A small image classifier, trained from scratch.
Model: 5.73M parameters, depths [2, 4, 4].
Training: soap at rate 0.0047, 24900 steps, batches of 64.
Data: trained on retinal OCT scans (Kermany 2017), 49215 training examples, 32.4 epochs.
Rows from block 7 of a small image classifier, named by matrix and row number. Rows with one number belong to one channel. Each number is 128 + 32 x the weight over its row's rms, rounded and kept within 0 to 255. All counts start at 0. Numbers have three digits each.
After each channel's rows are labels from the 100 images, of 14976, where the channel reaches its highest value: "place" is the part of the image that holds the peak. Only what is clearly more common there than usual is listed. The data: retinal OCT scans (Kermany 2017).
# convs0: first 3x3 conv (model.blocks.7.convs.0.weight, 256x256x3x3, each kernel summed), inputs 128-255
# convs1: second 3x3 conv (model.blocks.7.convs.1.weight, 256x256x3x3, transposed, each kernel summed), outputs 128-255

convs0.170:112159154154139169099125124142161087108136129170104121102145060068064171134104106134127136155141105099067119161104118117191084125120101121102098107107210127185091123109144140158148130153129129173127143096143109076143156167134115146101083103066140135097140116120156141128171085120113109120121105116136173108132092138167144138119112135152216118145146130180126098139173115136143125139123
convs1.170:078079134105116095132156143177149157119085154126173095147143140129166071134154127154091144131181145103067163147192073122130115149127067142169130136155132181131134185155103148126114147040121117109138143147115106096086119187132134142155142108119122097122188084112194097090115157098107129147136114066142163120133070078064064116128123100082137131131091126076118094166133113162092102163158
place: top centre

convs0.210:147112035118165108119141102122158144173108099104121135124152127096120127156108171128161171220099186145104176146164055157171089111186130114134188070128124112150194163121136145066129183091118119154098081097172157171138110093096120167173066047129154086176084115110135154131133145125220145110119133153142153093095123161133108164140088204121167160139099139114170117070069185121195132131134
convs1.210:140130186116056152129153143128130055065147148092079143109084146108164113179087120106153118196101153115122100136106186078120148067112071173127068145159135180126168126109150150095099105074092133170137067106148154165099146120128128136144145116087101245137091143163164119139125120122129100097177150130153132140164066139141076123098088067122102133132092145137139128104125141129081121110093
place: middle left

convs0.85:108111144122085130135144141143175102124151195196114193138092107147083134131104103105131141081105144092106153217114146129165131113119084141101193105144110085105131097130149142162140118166156136141191152119141137156161101119129160120205133108109116197090115121196117158169129162112235145127124067091169150126106067158157113120101129110148150066126154111043143080040138151143109174073045
convs1.85:193151168152141146114083123102153135124160131170140155119176141128156141124112132177188108144072153119110079125113165148128133118107136159145126145126191094083167125125106158180085152052128095199155118126020205133121099116165153134112125145172114137111087170118161122044118148089075173141133147149094120061061112157115123193154127101113148089133085081099081110119142124133137118169179
place: top left

convs0.102:106162130135150125106096110094100096075111115103110146088087132115138125129086137054134141144141088153139139128117180079090144142154147165069207092097171146143163191164102118103114168081102075134172168087103116177135138076125057220099110133095149165152109118127130115132168112088068175128206133167180131145107146134158189135142105137146103113089095172165100166130139093102098087109123
convs1.102:112129129072154161106142166173116162144130111144076129097137116129142133108140117042119115082142100134154184129117153093157140072117137129105118118138123129094125116096115144088211096174126080127183160113142097156175115119093130167167100169090081140158135123140110115066161158102131201130077144125112112110124102141108136109183114100113083146113125093127075147106131086110169117159092
place: bottom right

convs0.54:087138186137078160147163101140119157212118066129205083165106138129099165088155161128107173121141150090076149174143153105153147131135132207129183161142116122203197112123146183109167089138148124147090143144116143088142101101092098064227155147102133177085146105118140094105099072095104139142103131083053113121196123150133128151151112117131147159144121175141112123115131134127091089143129
convs1.54:104111165041141166130103153075098113220149119120148102138096095184098140161157122160129122121103159072170108136166142107098116156152198149126131158181112180084171140175109111186120128104141124124187119139169137172098118088174148128160133115127103097144127217124128130152137170129133155095205115127059133080101162139081104145127082154136141167126197144155141108193131141119122141197165
place: top left

convs0.59:116124135085132145148112125090131082113086159149144121127149105121130115068092083091145113148209213145127101151128117100126106138103151116159121104092141116116125126095147038131106077110095199120182169133143127125112152090160147102138123088092118120142081046160127104077157111164169122128092142100182117146203121143181141089094095121166128124086163051161194147164133119150108210108150
convs1.59:150071088169110122082145116091147119136085070193150134090146108173112166067093117145106128172151086137137110153146188144125110108121001129169171113040109123099163090103130129153095077099157062102164101139162161173121150103146142140132157112117095072172126135110117119163132106080101188121097211124107174105141093128107142180163091124100099168160132120154144149164164106127098154099101
place: top right

convs0.215:152103121121132115089163118114118138150134089134100136153119101075067091099156094078137092119125153151203103130163110093099108119055177090108134122137091141193073121108119129156131182117135137117127162146151120133123101179114119104124163162151173100128153124155032144123080155086134156023178161165161169118057173074149137159112174100103143105140100178084065139131136076129159099103108
convs1.215:082145152123106149138092082120123146142159047144138127122205185105121142158084135120129187093176158182117127171163146103147182135135111122133069129125101092117107175115095132136148141159098144118135153084167128108080127155063139117109163102121136056101080147091136131075157186113135114104169104094168118148114103121107154125161053095192122128162119170156128134093097104113125068123158
place: centre

convs0.121:086125133146154114117129123205148117174086185143109074139135142043131151131160075159122173149139163127133177134138125166186146193090156143115118159170106111151121106174188110113153137113123186110100123135136080085167185127070129178094147130127103130160076104162151208057109104179150120109146095162054103111157135106132115082160126142143128087181160123125115067153090143128090146108115
convs1.121:085133165150198075090095177163125104094142089103097171153117083111113175110107154078142142114165071101188111122133154168174094127084101095099188064098097121143118105140164131145109165131181094160140163156176070138177111105165047121112112144082159158020167121160168116129132134124143120095109106185093104123164132107054080113141140168207115150105100188129045077142116160118139147074134
place: top centre

convs0.177:109185127091090139127149150143127153088101141184125100121135062100070067165165175104112111204090133116092166147150137132167211097123132117089100152155175089069096108102158147122162124136101131153121139106160133175168144098123169116074132153126165139129110105115170233148144126149096134086094146118129124137120100115104189167092136089121140093141074116115112142119098114135110136110151
convs1.177:104169095056141098148102119213109094099111163141170137064142116138067144125126127111140146092111117126130143111130150137148096129139143095113160093097121126132149146139114140143173144090106139131158174108156118169129124098143043132154085115140140057133120178107140084190113171115178104138108142156151198137155178101107161128155159134166128134124142146144120108108150090206142170129133
place: top right

convs0.119:130153152101067104179173176138093167139116085118109108092120150154111143191134139145109096161107235145032163095122095107195168136091170116125143159075075105153094078138119169127139073137114114080101121131121073127128110149059115153126124114116185122087127075144116118115075088173159107116116137163133107124220136165139153126078105132120083073157160118140164108125119121181140151103126
convs1.119:113129114202169132094190097128163091155091067100183138138109119139106125133137133128148130149146222145140115096094139143079107162108080177052166126121142161198151095106121103084084151166187145097142164131141119100133119153118110146109094128152171090127100152102134135123147138127145084171081193106129139153174164102113111140117168098149063103142109164090090124105143143093140206136115
place: middle right

convs0.47:103197111145079190109115102130128127161133070160109136130112137186133077147159088129131169076122146127088160177182102182158106126165101191105105159065146104154125108108126131126122109066116175114100065149094120117067100163101123182173148147091138108079150142108136057108053108164141081100195108104104098139204152119121109113174125160176131118110119159112185126120128143087147088165119
convs1.47:035126130153095139123086064099160121137096116204141094143074108145137099126129113084087136097164122120098113101128076156130111122091112124088137140169076151114107156152091163155185185135140077050140085144165104180124141082112110173118078135111116144126164113091114091168114171149118134157097151153097157153074138139171129143133098101138114088122080059114090145091076121088093149144116
place: bottom right

convs0.249:104109180098080136124103125114142064119185098168161189154195167119107114125176154080082119162109196141133108176114154095154116097184139117193126079057167088134182092127111092123141158103150053111152101118128168087135090082115106156134077114131117099112150142106115177130101119142170118132129159130090117120096158104150074115076108146105087118158147096131126128104140122212061127092120
convs1.249:128165125118139106170145102138173135209102181158082118147162124150099090065101104104116092177082110162206141131136132118120204121110201146057108108148155128079082163132130135119180138203046114137161102161150088132102144154076151100137108106098137141123138119151088093127129149123159107075103142145147101118094086110092116108172160147138121159101127120194119128103167171149160173169168
place: middle right

convs0.32:127148130074091127185082087114092176151101173149135109116125133098068160159176090162103142113151104175187145137078107136163122142104121158132138123089138119115098120139128115121104149151113138121114113181134148158150139113115202095125072149110102129130141051114121110109153122113171058081157117154145108122117112112122123096101215218199085107080188147135176118130176127192120134117132
convs1.32:109133144116183152134099182205105158152159093207127120148081085118125127146142122124126101140145104095133097119132142172092137122116138093091130137139130127099057095175174152178168144139192117123136146113099088058082168108154099163104092144157155187104172074181088079146136111149139084204099172113121090102164133100086098105138164135134137108128174147164117110125109075131080199112116
place: top left

convs0.199:127094068168083150129145159113169134175116203082087107124069049099141180142129168104175103073128143181153128116113163120191071164103160051139156085073123163142083101190128144151111140096134058119177093147135116112148083165097159133084126076090107172097111146121135156149140092071147071174142096122166092152118119100097148136113111118122124203093151129117160167100115086147134150177099
convs1.199:112111177113159091127071132115176176118160148114097207097158154153211097091131115118129156183135142059123106134166170083111165170168125174106110110155159114083091109065151110167151070095075096102132134116118107136164160130098112220187127175092111127133175129154167134072096092157137100119068151145168127122128096159120108108143070150122137135128112157137203137121109154126106121072154
place: centre

convs0.163:141085144042153130150104162137166108134127191082104168125108149127183070111132151083137078094153132124144103156060103077144116064156138075193122186113155164168117100167120153127130119144150172133166092083096153067099113097115103097136122129146089073103167130163173133127104122109133165202147143157093136113101101155156077162126093077074140136131103119098110106075115142113049132070103
convs1.163:090156159068119121082142176074156166160114122086113109137110112145039146078157126151094154179070114126168156164146132119158189068106213092123145076138139118187136078111120050099098070111108135140132155128115144129097139159124100140116150122096114191134113148145031153162123082125120135133131078182196152171141141094109153175115162143122099113109175117180115110124142182102096097155145
place: top left

convs0.206:113122167073167103180124122134145125102057177127113124113120112095099113152140135156154185100132161102141179118118116166146119131146142123211095113073197090151117112142163121179078135173000118111135142116192107103164135160127100091085153091133134114155167147124124131171131131103163116170115108177145159131124111149128139137120100127133133109130090115147141120095151118117104161159108
convs1.206:156065133138094097102131200103139147103155174147176148156121128147165126130114146127137128164167093121141154146129107148138168111167094184113176122131211113102153125135161080137088120161147161133137178124139122112178131129123154149129207114159148129050067120101072136081146120146118088077130122117129100103119138122105094163135151123070123120083172089165127118150146156158130105118147
place: top left

convs0.94:147094127131133122068122199116138117144090124115151124111096104099129121118167093098120159143118089187089092092080171168143114103129138178131100145079087087095100124120150162118172110101161100148152085140154090132136118054114214154133122086111207174193097108111144105190103114165135113091107130181089199101145126123119095127212088133164114172175181084107149124123163133172098069136145
convs1.94:180123153081118172143161132111125127149189171115114140182124094128176125107126114090181158144107155117163142103174067129100101124108114120158143136108091150107147125151092079173143103110082111157077135087086143134105149138117107112095112106130192190131138121116105152085164101122127121144107134131165169087074142181144122109167143123096099064123180103154136082170144158082157156163115
place: middle left

convs0.89:107124127157141122080139123123088104132133124166185148057168113073136139107124085140159188086144091168106157099163109119162185131120243095142135145147163079053091103135127064122151159143135188116103137170083107123142125105143073096129132154149162130124184091169158179103153132087109155082106080144116122176057131158101105105108159151082155113122061101168154130132135113138143114174140
convs1.89:173098120121120142175125148103109164127136114066161123106138126098135111157086100158174136152110110109105133146207186124152154152137086152152095143114154168153101159171122121137153118122106156151081175129137165147107147146145106115083102199214141120127127108115097130107140114146124165122140145114157106156112133102066153108113119127117160101136093129134095111124090112175112127055115
place: top left

convs0.107:173157143113101161153127152152129129073096108122171139138099156154108098127107119146130110125079118201177153116100180088124085110147100107078164168104184110133124100121134130088129132103068158108139096142129130149140126149109098126096113100116156134151155175160120129125128160064169148164097137153161117111185153146099069116103191143140106096121150176161137129151135103101179176140095
convs1.107:067122056052183173165146118115127124122090119130157157094124153098167151145108133131106127143144120133128104133151128147112110123169081078099116093125177104141170103165107140130085129110158128140087136140085111100154157088150159148155114129129066116127116108106089107071167143127077130105058123088097119085131135138168125141136140115110120087157134113122161149170132192150114101113089
place: top right; top centre

convs0.219:125141136160089149120137143137166088144138094099082137151152141106116145089142153140127128126094142150146106121100118176127090116140147124102174121144145125126189135112124123113156165187129108095168131154173080125158139127091112112127183145175083057150117110150149078150115084128255131136194144116165141063152146166241168150133135124128184156156102129107169191173099179136120135194151
convs1.219:118063119183146155119170093138160130090119140146179116106118103094146156111089130118175151050128122105112198124164138123135130087164136141148118133086111071129124126103126153130123104117157135184170088112100152083108136137123123093101107108158148170159133169054117143107089131140080071120163110104204141089166076186155160133096153125090159104137058109142048130171140138157174152079145
place: middle right

convs0.79:117140129093121169098138103114158106060110157101078109145094080138093169079143106091105127073116110130139172106151107118084097140146114137145091138152089115192108147161150130180142141135137179141186161152090156062046116130161116137147128133185091146162140100120140146125101108160135155133125144131132081123180112095109190224117167150092148128177128100075079155065138156108128162150128
convs1.79:176062111130170139100137093155122131101150192146215098106120109137106061180122160147160135139163045138133099103186063143174172157101101107097150141130121152149125154102198093163118138123079082067119091216127182153132172110143117100117136108095106129140118147164127171159142163133117136104169117142072127112097140134134121149087142120112095144120099161169143131126131127182135082117136
place: centre

convs0.84:111138138153170096090185154123132118170135168088084129109182075198104093144171076167126080179128099134132098144140095155195100134151150105118078114153173081138108149097138117099123115098081131205081130165175090101164072121139144110122149071079173216104120076118142149116140146119151109120132158103131088111161103154108106067140091082123120127161107078072146067116132139122046188080155
convs1.84:143101145107074120106102034083075165144129096180100112152082145126061090159121135160172136143142120091161090152126158169098179118131105160105179138106082155134104136180147123155063126137158105163087145115078163157138137137093129112062086129080167107146120166176109142164119112134128127137101123183204143087130191154147118162152118045094122154115214200178111113159137157083175178074114
place: centre