{"model": "image classifier", "beta1": 0.95, "shampoo_beta": 0.99, "one_sided": false, "adamw_lr_other_params": 0.0029, "max_steps": 24900, "final_lr_fraction": 0, "weight_decay": 0.0}
Rows from block 7 of a small image classifier, named by matrix and row number. Rows with one number belong to one channel. Each number is 500 + 25 x the weight over its row's rms, rounded and kept within 0 to 999. All counts start at 0. Numbers have three digits each.
After each channel's rows are labels from the 100 images, of 14976, where the channel reaches its highest value: "top examples" is what is common among them; "colour at peak" is the nearest of a few named colours to the mean colour under the peak. Only what is clearly more common there than usual is listed. The data: retinal OCT scans (Kermany 2017).
# convs0: first 3x3 conv (model.blocks.7.convs.0.weight, 256x256x3x3, each kernel summed), inputs 128-255
# convs1: second 3x3 conv (model.blocks.7.convs.1.weight, 256x256x3x3, transposed, each kernel summed), outputs 128-255

convs0.43:457448508521475479493514524515520483476483514525538466488453510527462523508547500502530498493474513485521530519432525541541509473515508492502491508447493430550471532492494462560484466484494540535502535495525473494464484495511477491542501515516500484488488513487495509559510526513483528505507485557479497517503490475516509484510532507511513490493530489489510510525531460541480489523527
convs1.43:484505508505501516494432441480490458483529479499552530472508497483506484466464491494528562467546472532531481485495496550512508510513513494492457497501465521472465478475490521517458527484528498486456479506456492499513495488465547513512487493513522543475514560465490506508540535502501521479533489513500541501507513503494526494534518484519487452530479523512524537524455502476487501484486
top examples: finding: choroidal neovascularization
colour at peak: grey

convs0.69:507516510537558504492472486474466496502523516513473520498499445529479522504494509553498472500508499466528542473468511479494465475511458457479508493497519471529485519503437476482548482508528505543492476516498500495521526483467499509451489484507515515524482485522470497528488455513463534495534505456519534543478511485542500509487506488507464508501526499518530512508496491527443478518495
convs1.69:470462514490489496502517497509505515508535484479478503503531506479498511487479497519517501432492520498513500520459510524495524524544521521541541470520497523515492489525497517504506483458524513550524479506494512501556506544503543485487480475496544454439499506489507483488487456471472486509530510446484524535492512455518485486453460493508506468489507472488490498512514492524518512507501
top examples: finding: choroidal neovascularization
colour at peak: grey

convs0.81:481498449476488510528550497526500515502469501494496520502509541503506472552524500470487484513462438490514510510516521495493521512512552505473511523502469465511481471466570477480555511521535522511486466560464464462507503487503522490526500490451493493524466481487481482497499505556500510464497506502476503542491457474482523507452497487532503464486482497485519504513507522515509470488490
convs1.81:482511468509532512516530535493468496518456579518502491485483467458480532596483531518545531475502496545486519506486486475525493484532525505484531519489512498521521458511438481478516508479484515522512467516508507519479521489492503559487490502522481500522479490518492503480498508483513505515487529480475490439530487483488461532492499500508439493496490510526442545490511494537510563509524
top examples: finding: diabetic macular edema
colour at peak: grey

convs0.29:490461501563481518509485527481462484476495491497537501524496545535488529522527508483493530470487525549512489490514519476485508500520482535465503482501476499496536478461478485531446551461482500505484523475526542488432483495433459493457507536497484484507549524521526491479514506512535465512466459512508505513491482496464479492488502491462481521482472486516528528498527481508522483495469
convs1.29:549527506475478477510524524526506513506498452497503485431510494495487527499485501525498494450492549529492490536517478519476430511498454476489522519516452517466486487496545522513481561497499495502508454509521524517446482485508514537534503509526484507532489481518498488484498504468501504565475522543491474507500498516534423530490495547510494454511527492503480511481475483485480518538517
top examples: finding: drusen
colour at peak: grey

convs0.188:498508476492514478471468454455503488429522500486529543511509522501501454484487476482526504475462494503504524522507507454467474500504532484497498515485475490514539453528511483454507497495517551537491488458476498478521466479523499493508476540467512494488508509470513437521531525442513476509482496481542485501506538517520531522466468485479516509485467547515528469452503521511489486548528
convs1.188:467514511536516512489521461489504502508516488489452447491490526482519544542509491497508533518490490496496486460488496473522528521491544497478488525480544490514482527511454515492499539484466505523474473470512505511491497494495503515467492513469470530507498480558473483499476560502488468482483480447483498479502486527489557441465497536489500466494529472500545506522509488491503489472506
top examples: finding: choroidal neovascularization
colour at peak: grey

convs0.129:473504466460485540491503476495433471458496584510547528567486514456485474506499468501539529469507455541467540515506493521503493470477472454509501488487430476514474467449481477516487523510449523512465508560499508524529479483492515519505507534503505475518465515523475501485558448480511541489531507445524498538482472485482476503495507520485482473523479515498482480516506523507491488439472
convs1.129:506481517465491514513477458530459500481495520503469469485527508497486519474500500529493506493499456499500473462516488485498506526480503516505527479484493497499486449466420468443460516481546479488486489499469513519524509516506494514503543481524483441440507490493547498498495547487501459471520540502508479491467470513467519491461501503513517529505529436518505476496506524477532485503504
top examples: finding: normal
colour at peak: grey

convs0.19:497459504556504497498465517518503490481532482505475505496484502487509459496470477465491505495487533511494517482501513477513485555531507498531498463511490508506472481465503525537508509505547477467494507479506497459498499485489494543535464537520485509486497505477488542501562500494541490538470513518490515504489465537476533492511472501528511516487514466474484490476486485450575472445484
convs1.19:469495522557474485533532527533526533534507488460522543497493509475501489477482570497484505511538459464537504505481571479473452517515491452512481512508491492507455492494529491497494531516503544490565510474512517489573523509504529530550472536534487503511506518470521498486487479540502532464521516505489477470488472485445508504526487522511548515472507528490498500511505501505508484528504
top examples: finding: normal
colour at peak: grey

convs0.21:484488481529521469475517472470514524465526469496524499476505516494473465477479508532508509522463533512467510497452491472490508488499510497525506485437537531462502543518499448538488514513524503509507491478523529473479460467469518536496515458506515512491551533486527465485504491545459474530500478491542483525507512479492479468561479528488496500483508514490531497528499517510526505468510
convs1.21:478528529533497492481458532504503539509527537528564513493516498481499492552492486510506520493509505506467508480468544527477450515461521519513553550457544491534541473516546535543534499533480509522540487478535500486479490493516534493477493487537499519477473543481468494487448500464540476483461509520512483513456511511509504492503481515490511513516508517465541552470483476474517533464475
top examples: finding: drusen; finding: diabetic macular edema
colour at peak: grey

convs0.114:493487512506544486491474517476499503576555499483490513494513491483541519497486476501538489472502461533550429527501556482482507529496486492497527498505511515508483509494458501511469471538482480458508460514514512510534494554507518478484565494488478449518511518538525486507461535510547473511520522508470492461489505515558462491512499514492499528445493535480479474530436515493503531504458
convs1.114:469461497475511466457480486484517480525490531469514460473474459463526547493482460522490523489508505518500487480471511508486489459466530491544529543500526450504532512464518481530488474525503471515457489485491520531510497472516520497499494508502487520479500485497496479490491461508471492484486484468545535470475456483464497486526490451456482493553494509483454528511489496540515496482461
top examples: finding: choroidal neovascularization
colour at peak: grey

convs0.97:456540472501506523496531489527488509510539473499522535500566530475442493556506501497478478505532503490498500502491498481486472486507490487483467522497492446494484502479552534463499484579528523527500466510504536506503519495512506473494473495482503450502508529496521522517525465510517468478508500484478518479472484520455532514567460548538521521507542471484482452501536495492481509484518
convs1.97:472502458505462488493509484470492448504538449499549519502473511459515468540547517493477488483509446494504564486492504503521516496522526477458486529502480538477478510502501466527495540549530553509510510526539468493512533476518511472476475521488495546537470538505504503497510463512511478498506481487532508465490502465510471521447494502499523526509473555499546485499483525510502524497485
top examples: finding: diabetic macular edema
colour at peak: grey

convs0.20:457486437507539503488478519469530480508475481498496491486534475476472525473486483495524495484469482521489499473495491493470498459487482493551482467495533494522475461487517513513555488526487510494501478467526522514513459525488502543474493503525486507516535518517480474498523552476513494450464483519494495486476477514498524576513475516478459497542456482514522504480493518515486464498444
convs1.20:544511519503459502516479448457492525490485506488511513489525540512469476514497478507485478549543515505499488480511493488522463486498479498535477466522525473507471506507495491539520475510512535498525477495514523486526480482536465524525488523499468497456472495448461480480503463519498507490495493529481480477530533508485560493494451507480494511477511484481481499512485528486475519439521
top examples: finding: normal
colour at peak: grey